config.toml
rotation_deg = 10
encoder_parallel_block = false
encoder_conv_stem = true
encoder_widths = [48, 96, 192]
text_encoder_layers = 7
text_encoder_norm = "layernorm"
text_encoder_activation = "swiglu"
text_encoder_mlp_ratio = 2
text_encoder_head_dim = 64
Rows from block 12 of the image encoder, named by matrix and row number. Rows with one number belong to one neuron. Each number is 128 + 24 x the weight over its row's rms, rounded and kept within 0 to 255. All counts start at 0. Numbers have three digits each. After the name is the row's rms in percent of the matrix's.
# gate: MLP gate (encoder.blocks.12.mlp.gate.weight, 576x192), inputs 0-95
# fc1: MLP up (encoder.blocks.12.mlp.fc1.weight, 576x192), inputs 0-95
# fc2: MLP down (encoder.blocks.12.mlp.fc2.weight, 192x576, transposed), outputs 0-95
gate.412 105:126155129099142134155142151159151111124140150136078179147116088112123133137130095087136123123146104140104161145168166106140109097091166141122157100156091166162149172094082178108157160143106151087166140145124120115099124106092134138122168082142143155121139135143130116151094139097144171116
gate.413 110:134100125124100109105131105120142141147138162166111108124073112107121125070170077132131144128112107175150136144171103091165159102129108181109108107129114118150126151168139141109136152071083130119121146102131116106126099133125164111143146124159088132120173140118133120145130136119156132169
gate.414 096:104134102165168112140122144157156071170113135119093148131133111139132099122148111104110133164109110145124155153165124130117144127112098142113165149164071116112101122098153166139117133128096102144122110087109154119124094176125139087111148161166144107107135097136126143136158139153109070128
gate.415 125:122117128145093183138141106129115078156149157125109080147110159117113160135116094117106152159135132069107130142121115166129095119125139178142134089133064121146147109158138148151106113130118160168089164110135140127131084114121142118167143123123085133113136149117142126115151090122108101140
gate.416 111:138109097116102128166144144113120185112116111122097125158111153078136129129115097145144094098134127099139125120119120176142109173155128104150139150134131166112145119145150176114087123161152109088133141144060104127139103153099133127092111199128073153090099114156121131144168149093090124104
gate.417 093:131113172103123094149118125131118177165122116094141111138130164175121183122154159101132152110107150108159167129111102137125148159087135171159164144128144136090132093141106094166100136081152130091138149134160106137105096118128151113153099126118099173126166122111111083153121105120136156106
gate.418 092:071086129134127092156129121123100152151134133116093148168113102151134171144154134085109094109177073130099182097094131170154117107145167118076084138168110099142150168125136146107140136095134131156117127091099168133118144126117091126106112110145169096128158153131125147099099137158117142118
gate.419 102:113169107147137127114114133109154110178151150154154122156157108066105115144133150149144167131139115090116143164097112146112153112134108140108087145094163167140174132125148157179113118134143110083185155113099112126108066117137170148172160149117119141141131131133120128089152155135142148114
gate.420 102:123160092109162131153118120176093140082110097148110148139138128154162141133132142088121134106162151177132132132139159163103150102126125150133134164104123113137179102136125093131184133171119130124140161138167158117142138111101141105095164116154159105141103107079095135111120161109144131107
gate.421 100:146113135113168170139134113132118120156121197158139094151102089134145125127151108168110160134118120107131135107139086117161121153172106087082162153092139154138140086132119088141098137143116138155103128115146100114090157144113115122178134117106102133120144161162119101160173125129099135158
gate.422 122:134110163148138105118141122157112127136109099138088135174095151122107096121147147128129117150089139094107164151100150128123129121156181110107069136167121141100140134157137114134108136129121084115182105154100160152113086152152143085100125168149142132141132173152137135130130143105144141104
gate.423 084:131095145103147137159143132098133107127136158151117111173097146151134172133135152123143123155139145181098091099151121117127144103136116125165102156104103159135132114156145124125089130097110104130165140105144125113182123101137103158105107154093182097160095112128152170153108156131093114164
gate.424 096:172129112074131100111169181179145123175127113126158110157115120146118136154156107108161134148147133105116133127133155120137103088149098161118170121138132153123121134081139152095090088091139132142083136152142111143114149124120145115137131104092128109172153102124175118134103145094119107143
gate.425 091:128114116108149108119111129140154136121125147111139088128102156147130120142173095135105131139106096135100111174106125189138164107149149100087129136120096132134140116102099155141106070125154111136112133120183099085164131095074146164138128127108147081087105109154171162115114157144129092119
gate.426 098:170130081109157156160104118147095084131177093126122113145095132147129123106156134159154128150122165134107142174113141119153156099134113192138116148144052167133131128147125141139106119105106128121153118121132170133114116101151101148110154097115137158160152120093160156106096114125124141087
gate.427 105:149157156090126154132116129114128094148098142163134099119147135161129138128139105129136116129146174139112130109134164165095132216109126139178087114097128085121120146076145135137106133131187113095140146143089100120108128084146153181117106120124100154134143141090127110169144144122158111183
gate.428 104:150163102100096149107128128129106112126153089106151096137146117126193166159152103151116121138121122156093087118144149151123130108154135143165162162122118114081155108109071154104139117121132113132128143121083145107102102148133122116112114135097114138084091148107110169120156094158119083139
gate.429 100:116102167141105131124140138107127165136117121188106122149110130108089118101061121121160136157120146140133130130129130101117153098076101139157106160109158102113131131164130117144129166111147143083112122127130124107176125097156137130134149134127137146101098164088161092078152161111086125109
gate.430 096:159152128106145157092150122146101100109136089165156155122135114178118137149119145101135113125109146108182100164089140128105116122122134135110124153107115131135142128084126129103148085095178114153112139139127116136161106129102129124164170127138125136123163115105098091155183086124136136134
gate.431 099:154090108090143141111137091160106146109156149172105114153086141102122144107121102090114112132112156145154148139137123104134144153096161139134098118135181113128126142076109125154104187107110117088104105152120150163136072129101153111161135140086096136107136153085107131125134153148121167147
gate.432 114:088114107133115139111172110114159160110142160143149154126140110132111155134088143143133142123105164117124141085126122148083120125142122175093157101125144158064114108129109109137106151139109107095149149096100103088139106187120116153163109132080100131141161126102126113135084166118115143181
gate.433 109:140119121116131166139145139163142143139091097128171120168147150129146157145129113093140146135128102119158128127120109090116102179129142128159077119085100116117144184136118166142138067140108136119131086161137091108148116180098129099147132135121120136104106145142107153129136100125114136110
gate.434 083:141096099104078156156115167122147151167103133170138113170111144166172158155137142104130104121161155130132161118129126142129151101151140088088113160122144153153135133105132107132153138131164136082144099089095103111089083118140103163122174129103131155149143153108132149087135102152127148132
gate.435 099:165131138104137089145122152134128092099141140120081153126097144162117128143171140146128115113089138157091116130138158148153136135128156094110094114112123119163103125111116113136091115152186136125126109134119143100161184120119155099085108128172157139152115104136148109139098122118144139144
gate.436 108:110107128143115160163119124094123154138108155134111116110117146099108140098138067118138122122151080114151122105119149139137136148147137159129106162143146191155124060106084123104075115109086111123135142085128143145119169150120166131119133125122162123149113116127173156159093117134135140173
gate.437 098:108148120125149140097098107158156147104148132128095131154118105119151099116165125103138113145113138150085109129132142159108153128154083148111147121176120098087128144149164121098122091092116091179134128154152142151096122131087144079121128156099112091142142118095140102163152163097135161105
gate.438 107:067176140137123111191156124081163093150142083106133082131139104105174113121174106114146151152109158079118129129167159112125146139135107149098133122125107091135146133089145118147114111137110091111150138123146149148088124080104143102126135138120108116139134149158172159089132094126125144124
gate.439 106:129083126120129155128115148104115180164117160135158104104167095114143079139138112112153102155119170118153112121096133141114114124089158102126156077130150141146137150092130089099135103120113157135125095129167139138121145107101142155121153067098167163097122080108146112109141143162102179120
gate.440 099:090121146084134127109116105137107116099150171085115145141156120125127111136113116086117138136111185132125112119109166108156148139150099095138131136142123151088095119126190140164117119134138154181148157139164141144130151173177119137095148123128120119134086132141157173118140116124150141144
gate.441 098:099131096145149087160098100158117160134174154110164128103106129152149127117121099159104103181122109126135164144165095117147135165110128132113132146107129154157102154096183102084127134136103136128154161138138126150102152134114114118084102150146116106147123128135175117129121116124176176133
gate.442 109:142143123109118158155192169098107146107160105122146098158099152147112187068121102115124145162104144127118173113130131119111158120120168149103139062169133094120178102183120136110143102149107138071128119157105154119143134173096099130110149115119114127108095139134132106110118105148150148120
gate.443 090:140109155147149138142160152133165167088125134114153117112092119152118125146143139160104117148176123141150089117100082128112138126117089099097121152112161124135128155095114141169134144131153151117130144193107074113144134109141143119181096119162124105099128168127106153139134107111162134152
gate.444 117:191098106164131115157148136085102125106141114152147124114138112126132133108119109149127077104128141153099107134127135111116098148150086097094153157116147124130088134137145151111122078149111167160135088149124162108147144118133113160093129148102099110142125125105118105141104163087131169156
gate.445 098:147089152105111142159171127130161149117136151125116131125150090105122117109130144114154114130100122087098126130129139125129136121118115107086101111145096157156144095119135113103128157126157129142071090159104092093079124129165117146117094125110125119146145104116099103136108157156143118152
gate.446 091:119099110111150127133128113127123073148121120174125110134118133119147127103147115141176159112156083117120192142174148152111170156106124137129164087134106152132169104091181134145129161146163129105165122121125147122128115092086102143111120133110117130129106147130083130109142113125126097097
gate.447 101:146093135139128168105171152123118140094142117109110104111128147151147130123154102090146113111149121149112124078102171109110213131137093142157101122133152101152111103121110104136156111120133152140119149160125118114164165126081103108121133173103118135118167119146106131170107121133138106156
gate.448 095:117121168110105113150126133121105120121167131140095146100136085108135093112126134123159110115117120150110129183143120123125147085085091116134119132113138163085115120085122142150092132099139118133095149131097136097152148127133124135105131126127115136065110132134168099114138183102104172107
gate.449 103:139115143094171108133133157124083150121134085163102103065123102109107098136119140094128187088150110114109135152162145157122115147123090108149124153167112095127118068179106135123123121159127159137134149140126140124155140142144140166107086077128122139096131116157089110137156133173131134129
gate.450 101:117120144129104171140136096138142121149142081147145163161146131148149125155106076131146098166132137071133137117135142152128117128116163123098134130112122105097110089137143104118118120155137138115107171138169125152135133131104128102139111121135139121084123147133135125100088100169172176144
gate.451 105:144141162155106088107081148062165081123136095184099113101111090131125141133140139108107152143147149115118078149158112120103146120094118152143084136090162141165084146113142179119132103125145115118139116154138127099121134138124106125099133118092130107143112080098146134132140153131112112117
gate.452 120:131092142140067080125135103108165164106151099120112105115108174146107105145122095099139089124110129168163126144145155133159103120144105114155144117119152122097134145171169151083116132132148091133122104107094131125096099116138134139095089139119138099150156160095161121176123097113093141168
gate.453 114:154147140104135128137110101124111147141160104127107154100125104138143130121130159119112153158145155121107115112139145141108147126139091134097111154143125168118108123136151107093095111206148175114122117149079128098130144143151135108126144147159144149150089135101142129166138096135102164110
gate.454 104:125131119162156102149115108152101138137139122136138126117098141132136119066066172148131127138164167115130145120130120133137147140175139192147159150093169169150129160092152112146182122111115075116124123144110102140120160136105158113134142115140113109129088184131140145155154113093137154108
gate.455 097:133111119135135132138097112146150124107092151155107139114147092128160144092124152134096079089084124137137088156144141139090133104139109170155113083099113145123110101101110144164133103079106134141103116098174121080160103134104149079104109132126116150174151134103153124109131126113143137141
gate.456 114:107146161118112174117179132136131101121134100105150103079119112151097161101104161146147111110119092134088113111164126070077122134116145129103128101148142108175130152108107145105111126135137081122129119190131096122127117124072116132121146137096161132114142163128133087132141108127101130117
fc1.412 101:101120165165088128089188136121151119136130116105115144160147115126120121119062106092114153133101134089100143103112124070098121173101116127180161100090115110156121091111130154136092132105112143153149131132131111150148139137113085112159135164121096173124143102151125126123129134143103122118
fc1.413 103:118180122114111125148108117099076098108104062141133139145133141154112124129108139116093107155138110138104105116099131120114111071165128077125113132123145091099167113121126076155112104159172109118112125155135142144137116108140134143151115105148147134164125154148143178121136137086093164102
fc1.414 090:117147122126097148116158138180111140143151082144114096126090143144180163180082141125128098121184161164115116145124122128123111127142113152163147126129138120141152125088134141106102144130124105091147112137170104116136101108089074132121112109129118171158161156131120114082118117141084116094
fc1.415 118:130120130107141098094096116136142138101098142118136165146160091152107104102096141106127066089108115176157112140121134111136138155110084111098126130127128159072079168128183103080152135143138125163170091130167115130111148138102134165134092169109152158128163143130120119108107139129104174079
fc1.416 095:104133095140152109109123159132182142141098136121159133125143107123122103138126169134146119189095169132093131116147123146150089139112156122100124143125144116154167113179121151147162121148101131132143141076160152112149120095134138059090148055080164156108172155113105134141096139181150085151
fc1.417 096:123114124089130126111098115131111125139125123117163105154125118167126122101132155123098151152146136127110131178144057157129137127129174118123159138132159173150155129140116106118122110124103158145103134111147111097144145142124116087143116065157101133184146104122141139145141123171166127093
fc1.418 093:153103160115111113157118170129111119127120126177091109125141121131123134105096130152156100151067107153127064158137187120162102115150118083110152113119129126139104116111109131168087095164110133136121135129124126162140117138111122151145122092141158164168136103129127142131131087135156175151
fc1.419 098:152122165090161129136112199168160139090131139123105140143133185122154136114127083142123118155129140158106075092113132123154084162090115104122141148141140143077112118134102115135142126132135105129074134147118121116115115118110098170108099098109127111116113140132148075108108134136098147106
fc1.420 110:183089116111113137129154135130082137189104120179121122094113156113163157118176125153132145082111143131167137144127068101098169122143105117150137150134093132112111116121121134124148132096122085121145132111123106113130097070134144151101123130142179144120097167160096116080100143109132120163
fc1.421 091:082157168146113112106109129126123119119177096076098175145094157135083141143144121120093120138129151106146104109142137132117128116097113142167144113129155132113088130096155190112133149124098122107158103122137135120113086166119120143128161121152091115114079088152124133136141108168127076106
fc1.422 115:138133141097112143122145099121095140081132098061123169167112144108170135184134106153142104121142104105126169121085157157122122126189145155138095163135155083104152127129094120160126125133130115118126126085080134132099088140145124171141131140130142087106160185129130109134129123159146118087
fc1.423 093:100133179114149141119102135106116110161148113121139173106151075144119101119177097103091112171131147136115135170163120126127101091142128154089118115174153153175098128144123097138135167139112099181122124100140156131146145115140149123144136109156132118141125136155136112104144092098137137129
fc1.424 089:148133156162117160084084140114144143158111143115137097147141101145155128140139121101172145125138126149175155146106141132140165143129122127080139114162107132150127106118121132139120107135125138146144120142151162128125102122134124161077132140119151161146128150129183081160146140174112140147
fc1.425 093:106097098109091116087097154136149120147141162129120118151101125160122131138100161106109131111146103102121127147112104090130121165100127132136105115137099126122121106115107145167168139169112089130164127143151104121118112123125114126077135119134148162144137105158118139102132084083118131128
fc1.426 095:085125148140141133131154160123128148146155110126149158112137130127151093122175135138125123124090117126121120094126122138152119131124156127158131122094148137125169149174127098138125112139096127134093164153105118137134147091084140130094124181186123099156122100164177119120110095103139114136
fc1.427 101:118162132129153124142117115161102130108108151134129104124129098165123137109136175084077119121109139138101138107156131070117125180105102135156141134080108113160100132138126141151129108142101165074165103179150138110131142172159180144105159112141132103150171149107125148162159127153125153134
fc1.428 100:124143166121179124137143154076149094101146126140150153073156116167117125131110091152127133122129099087114139104152141112121114155115130147087118095133072143154091153163150145169153107142086149150135149149114156138127139135129099105081126110113138119096133091159100109119137124127102101087
fc1.429 095:177115126102129130141142108147147156118113172177146122105108159109083161113122131133160139139108146129120154121141108083146133111091141123141157143132130126171119107116129108117117149094102164111117125129103095147141131105167097150175129138078162130140127116140145100093135155123137185153
fc1.430 109:143142151162131131149111088092171130111095152119106153150145117132120144149138148144133114139151123126125110115096153129100160132101140119115118153142101109116083137131146100089110116169137139092105171138119101126119129093164095087127116129158151133132161149106135084113110116130123141102
fc1.431 099:092125107104118149120130127093146063138165139142154119151127122153155097145161124138126138113139111132102147163126145121160125128132149145132140093098152114147109136145156156121100114156149150123128147092118107153160093089146118145174111116123133109105161132136156168133154067103131107077
fc1.432 106:147173102139108141140157162159106088137096115114113153112124142116118153121141100113131150152152161140128108140128127127125139158120123172148140124138152121101122075121152125149109157146094135132139146133100142142142088108139146126105073114127078158145110131170124090187096151141117150123
fc1.433 102:098151164164149141120092095129102172118150144131145148161090080085138162138142096101123150099126141090175121159147141128138099168094131109159139145133134150109143113117124097108137157115131135065121102139142111149146155119133130105119098148118100152096124132142102122125065146135134100152
fc1.434 083:100145121144152151132091123153164108109153138134134089102132127107106140111129173119166134084093099118100161117130129126137135121091141144142152141126106132147100179112126158160101172154190114115149093162144160096137121111143111096168110134150145101104114127124114121144125153109096131170
fc1.435 095:101095155143162092164126132097138153112103116129164134151093093105123141109110132154102105146099082077082084100129119116159115155112123119148174113141119105135120123161118153102116140085104123116164157109118126172108166117130122111143125111171137134148129100122099094082146096120100104141
fc1.436 104:094141169128132132099138122097115120106142088146123143097112143137104109153115174137140096155126133136119125150111133128144173094138163068114123097130103163091082131088141121097139116125142133101110129147127140092146119115151089155143107116141125147122110137118154077118143104113096154087
fc1.437 097:146128129161089116147162115132081135121102109143148108119124106146078110146112155076104133144135098100094112083094123118127124100137125129159096174091123151157083119141132131116126160180098150085124141129098142114140135096168151163125105142114140111113112143136136136135115147127137124162
fc1.438 099:102127149129157111133124101127136104125093093129196112133113132086129106170140107135157120133106129131142162131112128134113134119089127135118108115163158131093158125139103108164113103126154109171158117103150141120125122078147124123099115176107118115140101104131133125141104142138145104113
fc1.439 114:129128164147110121104153136100166136112155149108172129115113122189100141179148103114145096093182103135129134131126100155116136101127107091081140117123169175105109093113107151125149150117140097110088111163103133118090122116102119123124141133143150117128117119109135164144147138101105129107
fc1.440 099:153116082144110118106169128145136084116087163116103117137099182158111094131116121151156138109100138124095126122078108098090155154110094148122167165155101149152095132133117140145116102098162116127116181142137155135149147107096147116157147156096173117131102133134151107147149093094106132173
fc1.441 098:123183107166116125122122108130099124116150118154099106151150146156107133134127190125104144131108108104144085134154135127160110147162097122105128145124142119128102107085168133161132116093114123132124156109119104160162117143133131116132153131115089116121099137154146151118111097068124120143
fc1.442 112:152080111151105110123123127157139148151099119119104066101140101118147129139106133098132115120115149107162138140139117116142127157099094089111127128146141117118123154147159162109123139117152102083140113120080130172170115109095141166116102126100137099136131111142131127140118169113094160165
fc1.443 091:144168111136121158135088138095135142139098113191171117119148159108157110131118097135092110144096152129117102129129122110119140112103132093165119133111112107157082178095097115136125150112124115153132140096162139132137139139142146148146098159138126141100139107155154124090144127108146114121
fc1.444 115:101141152112115154120149074132156116150128147086119133126094129121160135134145125137118120146148121140121154126117121175106148098145098131150120080129118070133117122108123117168121166126149142096101170136120082116175143116159154085139130078158137113129144097155128109125136097139132106170
fc1.445 081:124126117147178127122142153135162079088141097103130174125143134125129100137149144129087152117183140115090076159090134142148127118126120150122117139131141119077147136128113133159144087128093146119138145113177141120129132108112123071085147145128137158137121133143111149110099135127137148112
fc1.446 103:112120177136108121193136156130171155128158135137101097150138122136173149172088140157097110162106130073100154117119101146112123072099117182121146164105118144115117148139113154092122169139154109167142089141081114107074119166157138109105175136093097150117092150143108146129129116108098105124
fc1.447 098:141135104104144114108170117123092092114113120114164066123109128135156138125157143149156164152101116131145164143102116131108157114113112147121146123115128147128126087081121123156128165096135143129079135170094111094117146154142096138169174158105164117113137126183145081109134126139152071106
fc1.448 092:129158102114111156144123142099134126130105172140091133104095124152144161105097167142112121154112132096141080144180124109103123128132152132130131132161122112106122175138124138073138170100126122135120160133118138103137175123124115126147120124150086125127099144107166142090127079113101094106
fc1.449 105:120136128129102113144119144133154173132060134124131139124093112142105157132140148133109149170122137096124147082109114116118133118137132102123189177141140112115116123119104161141112106181137163117093103114102112132107066157123085155177162089124132108133152114116121152107117132160125090133
fc1.450 096:068166129141084119122160171103175137135158126128110159109150109110099114160107127131110119131137122127146091112169149146137150175172133125152150145168177135117090137126143141139117144126137149154120148144146155108132144116185074162128150089143115104098149132129162137157102120097141123119
fc1.451 107:132113112124162161138121147135097126084105169075144132156110136136122141161132092137111138138136123156125144154140147113129144089141156169101155081144080140117156139123169150141100157147131169156106155142142104129156154114117096103159144102100142119119113129110142119097127130136124133103
fc1.452 116:122148105122153149134100141147116102127181161100122137153169118135136126150158115117152135113141146116081184137103141093136122152139143121110098139086081139147138153092101143184101104131088157153131124110146146136158159157120138140151160128135114150102141125172108121135099118135157124098
fc1.453 116:115110114118121105104147173129162095123154105125160124094111144128151115116134129174112131108113149161140168143133091146120080122113139141150143126106135134176144135114172155183161151123107129128145110116165102138114121117098130154114082147123146135152161100155143160108093143149141140131
fc1.454 099:103154106146146131134114160164130132113092148132137152139118108161124108149100113082097129164160154111145108103124102136127118072178119121154128091110100115126135162138115136095087113119143127106162138126087143162118109136131110090151128158152153164106137131134144162120124115105130131092
fc1.455 092:143132114125100102101098137124102133137118111129156185113135083142155147114161161103153087150148136142136101121109093146140131150113133100113131123103102129095152150145109082105102108173161168167107132195084139121126151104116110096152164116153120166134145118111101112131134106126111116091
fc1.456 115:129104159151109156110166133173131124125141149104136098159178156079164151129104160130118103144141120151092145124170144122080158129109182126101122094152133111154146110090110092120115118156084140100127119176144120127082137123087143123113134151123111137096093127111134126168131114161081112144
fc2.412 105:168140176086100114100117110122079148154101153116112167112125138094105102100106106133126120140128145134109165130097113105167168160095115116126123164187138144158112119134100168100142107138172098093141105127101146105133125159138177141128094141139157108118141092122099122166111129125123133104
fc2.413 103:089096081111136122143168073068133137149122102157144124113093143145136092132156124145092121113144145115122123153149079135147102095141097116121113158154130154119150137122101133096133123103121145109116132094130132137091108112115118149096089161129102127153139107125143091141098107153108098162
fc2.414 095:143144109116148147140130135136129131153095158104110114112153168143104118127135120129171121118136111111116147121117142122142140121132057097137140159091127131122097139158132107097127123142141144122099128111089145124156155153110135066170162140159130156079118097109159114092134112121122085152
fc2.415 121:197128077159119122143127137112132098140127100198100173128131141142127085096137128129141164103128167123124110187129137137154072138149103126148123141125145127114130112093185149130135165117119116148147161092121143167153157139147134080123156094154114130152132121156112155132122111134133128097
fc2.416 110:109100102154143155143097167104141112130146132162114115122115164126126159151166109127124105161121071163107109113161112145142107127165171147103087136118116113125144164091130136136114092114146134087130123117104149114149127123170112154164082164120145105094148151132131112185110121113139104132
fc2.417 086:109107070180144144132149113135114124135170144117119172106157117131113144131136130129118120148178148086163124103085131119119080119138108102172141164124106112150133150138119142149148152145104140138139148095107121136154171089114096118095105134113117164120153098090117110113081142106156157135
fc2.418 099:145142101135132091135137170176152113110099151101118148112179083127121097105105118103128148134143125111148118152130137172115126114101107153119117104141096127117151150157187123140092164106180102140092162086110105171067120109107136144099141132133153151114131142124104128167130132109142143157
fc2.419 097:152111112165106126132129083090120114164139121181172163151120159136097127081113135069141115158151190162100137132132109117129132076114112088132109097153170117123144128102128129087111140136146102102105126100150117145080103116114128136113119128124099105169135167134100146099169161079155126118
fc2.420 102:077093083139156112148079124157120151095139111123170127126099091149127113149116115148115129140115191124131147109119100127069158110147149140155129097138114156110134103159165139161120135111119116134086145103152120088129087158134138137117115122135135119115093140152110085144123132173144085122
fc2.421 097:140104139069127146167097118174117093135170129123106131131163142112114142109123130117095153131133151141174126133161106123116098120102087140162128120174127127150155112092177134128111146102120125141101081149123110154166094125156131130110084145133104114152121112157188137130135131142132108099
fc2.422 120:111140135147121094171150153131148124142099126126138135129109112128127120146143125097119137148162118098129067132137140109093108126105073149130190109126168124170147143145154156111100134140098135145116127162089140108140120085128123107147096109123166111102136120145111110122094072129116147177
fc2.423 093:105110117138113154167087164128128089128120118130142136091106118090129146120154086130079135137090122136096172155129125111143136130098175134096165088090104138126111114092099095156144133111076149107106137169140166085123152120141117134146102125150102139129162123144085086085146179098093106119
fc2.424 089:165132125143130097117164087183157123147131126145159095105118134099152138117149124155110163118131107134087116097124159118140150158118106104088113115088132134136111103158092097172143086134120131127115102167105073128120095137150147092137136128102136100162118133148141137164169148098145121084
fc2.425 082:175118135103145136135132151147169131106120140146114136109174129162145125138180110166137142148111134098133165155083139121114107110100136138108153157102110127145119162071124160089184141146109130145115137108072117143091167100136092133086099132143079123126124132098144119145092104155125093106
fc2.426 101:109114106122149147155115105176084096136082146130109131113105119167103124157118146150121101089118146155102083142128135132163134099120131131126159156118129137115153104118099111097175135163165107093161135143116133129151120093150098121111116120135142138154114103162113099129116091163123142110
fc2.427 105:167119173163139139095098104128176108135135117113135160133167123167135114116128079159116128130125154119125129123124098134149086077150090091138142115080161128150113109139143175134081165076137101151136160145123103148141132098135142166155089124144127138106112112123144137090151129140175124090
fc2.428 099:126136140093110099127118154140101116131087148163114077126123133143158106095146136118138138097128141115116180122137143153101135100136128155111118165168139145148136128108121127139157089115120133096123153143092136093088105136096081178126138115150163132164117109126145118172154098134080124139
fc2.429 093:175149144110146110143123130123184096147117113104142119106127117155144156120136141168099133122166123133159104120177178100161101122136145129125112094153087170127113139117160112136138098136154126156092168167127155159108145146139140149107159141124141108128091062159128140120135090147130114116
fc2.430 113:181110149168128135135120121143141124116130143149123093133148173147127132146108100122169109090140161160154094127123130169135136116081123130101144105148196116126133134079115140143114124115148093138146109102127135152135125115103134144188093134108138154136127134125177138140144168087127092079
fc2.431 097:161113136149169130144156113096153103093136155165100140138121131177151100145133134089150063151119149146135105119109161093101097138135160124136189106123123161146116118143105113152134122137162188088156142118134135118140136120132086138159134097092135116128156123167143156129135120111101143134
fc2.432 110:138162124135092156113133143112114115089167102137156116201124111151130143125108080113130109129184128129137118129152121127146146142126117095157160164124134168126145165122142119150077130118117126122156152129132099136146135131121126111075092114113149139140098142107159141134126169153105124150
fc2.433 100:118098112114141117117102094097117090140121117150111157121161151124150133109142122149156111140145197124126098127147119137138156079170145115139117126143100105117134154139137153124139125135124126164124124134166122132128082098105098095174165105106107170125157097118125164132125107139145135114
fc2.434 084:141148094176138177083107126142151144163096159155117120127113153138100148077113087123136139102147154071148182159102121172080085111106102123116175151173143128131148127096132161106146124105151126092147103121135179146106114133117113119147124127117095137113080121124133142143185123134106163110
fc2.435 092:132163117136105163121135153075116089160115090142155164150130147103137103108149121108136114076162137160120054175111104145131153111149109122117068174154139124139125130109122146125131117114118126129116125123098130108073172156085092151100107130152144140120140165120123130127166114120113116091
fc2.436 109:148105169187124137094142127081143096107111151140116151165132118119107152113058125129081121129156121095157167124153138157129124151147101109132094174145157141102148125158162152097124141125104147108157146155131124149139098126130135119128169111079117147157109114138143112148142144115093155113
fc2.437 098:118136139090155108111144113153113123156146117119058115129116127135150107122106153145134116126137138120114121153094115150132151119132133117147181096132097131102112098177146145149154156133120132139152153166093099101124129092074126151163174131120122152087101172134135085174105121143154106140
fc2.438 104:156107118126147111110126105142089147091160136174141095104134147125120141135147082137113095108155138108123120112116109140169146123145151162104144105128132119080139148149103122123119140136138112107083126145117087124129174204155133132108129133147127098067121090091136125112148106118102081123
fc2.439 108:142128109124162094152141128147165158090067125134100117131153149107113089148160153162152157117128094133145089119121134163117088114098133131170101113118097099115147099093117115166161142121150158172109156110092107107133130133162141128143151135116151100138142156144108139101121133104131135127
fc2.440 095:120160164095104131142147127095167082086130139134148105099127145140099122120174103093136142147109169110144130124116132106119166128132100158149153115102148125138154124100099123149151108127150170141132109164180131155141130132142112186126150094118150120091121125140106141145119106130068136136
fc2.441 095:106088102118132131153126131125134144101152098168115146163153162182102147144132160122138102125185111134123174120161142135150108141111137120160153098103124156146123151134135130140109174116104115156093139107086092155158121150170125142149119123106119135117150109099175116155158117176117150080
fc2.442 105:105138078127129089166116165138101123157135096145115173149112115131103145061123113136136137113105096159081151116084104165096128134144130144128122129141147106095082144094146118113128105112146131153109145123114113140196143125142145109102107137131124123135130139115143102140179139160125110110
fc2.443 089:147085136136111119153172151144154130124134105130107122100145097118136172118077133132072130081144111095130105100150134102107203147143122132139139099123153145129127146120085100140129145071107097120148106176129090143120104112152133113155161141146127158115087180125121128184127148087100144112
fc2.444 120:178169105118116123113073124095120133152129150159125149153168128131129113123108097130108134116151102093085114120164137152117193126080119123142131134112141134135117121118132156111159105182131096165145145124143138124122098131111114174175132149143127110140142164121131127119138123174099119122
fc2.445 094:135129089118087111147091103109140164151141167138161179094175123119166143155122173155138105149146150133098090153111152136113143168127133133154123145139150149100124101158130137102133121150142123136157146145128094095103159120107145146142151109115116070140140151149123116122162121110119150146
fc2.446 106:130124099131124177128135099130115129172117158157141152139155119113123135083155116168116135168117098110126153099127136097099112119118143146174150159130152106145136104113129132131168145093155082137113144180100161106105089127130114148185109124132142122144123124093125096109147127118156147081
fc2.447 094:121128080131124133099117096113150153159148134155107119112128119094125161166146150125093111162100180142138084102161172112149150143114162156136149124126115112094137115146105142101124096125146112173115123173140110085097142127114152145130110112090135132128118123132132129137073131158095092132
fc2.448 094:146129103134123161158107123152136104160112178152088110140145142186125147075085140088116111117138129157115111145139166100114126124138122147111127125130128161170106114150122099120141138143119109178132168159147143118116111144081157085152106114116124137112105169119098140118066082102110142145
fc2.449 104:146117140132098096135133158140148124095179128128148137124132155132124133137163112096104147090125108128085142163146189144141128141101153167164132095108131156107122122137161097101158145119122178137141104144140123099140148099173127127126148093153118119095095119174108131179124087152105154121
fc2.450 102:126141121118144102112106137132189167106087124152127136137101138154152123128146133124146120170135138124100101132141146106130090128144119092128101112125158165125114125126178123121120161134104183110143173131100088089145175128127119113120144163105089123114176066092146128092121129148137131150
fc2.451 105:100174077142105133106124087133146136147135115172154135162114150153160112113156144138166145112156108119157125126141129109140152173121142137140110104123097135118154146108105169156118103164131108135123112160146125147148089108131150152164129044159118120155122137137187154104159134129110110142
fc2.452 120:154165187113136097120100128112124101152145107134108104120167155169157126146097131147142153140099134121136122102093117122128115114148133121150123148149088090114114127131154139110109123151119113121105075109127105111158096135131121130163103173147132091126149100155132143146115132141149154102
fc2.453 117:185179153126122109086119109172080135146122099161167133125143135168124142141109166119123134133157148109125141144145138144138113110157142166152154147129122161101138171141111117135148107143182095109100123100098107119130125141128068166151164139139161159122133140122143129124129105122152135115
fc2.454 106:096131092084120136147106097129147127109088090178124111142150139146092127136153114171120130103170148154137143151132101149153154177117134130122073116130133144136089122125139084131144132092118166156115152153099120131140109139123139156149150128149126150152141129144092142107159101123140167111
fc2.455 110:156143116092074158105106171160145113129122133107096119181140088114140105160093155138143117134124157140110127132144141104123121110100114127088091148142147124142142126186146141149147092130089097119136133169114111120145093153123125160145087139133082145091088118178125132128124139137105133088
fc2.456 110:140149142097118145120126102169162152120099122135118075144151101104155155179115114143109103102158101102140158178110157153101135138131144181126115140125151128119140128132118121121149121135146106083129148120115157146107160111127113071128103118144117126126079177147100136138097148146150181117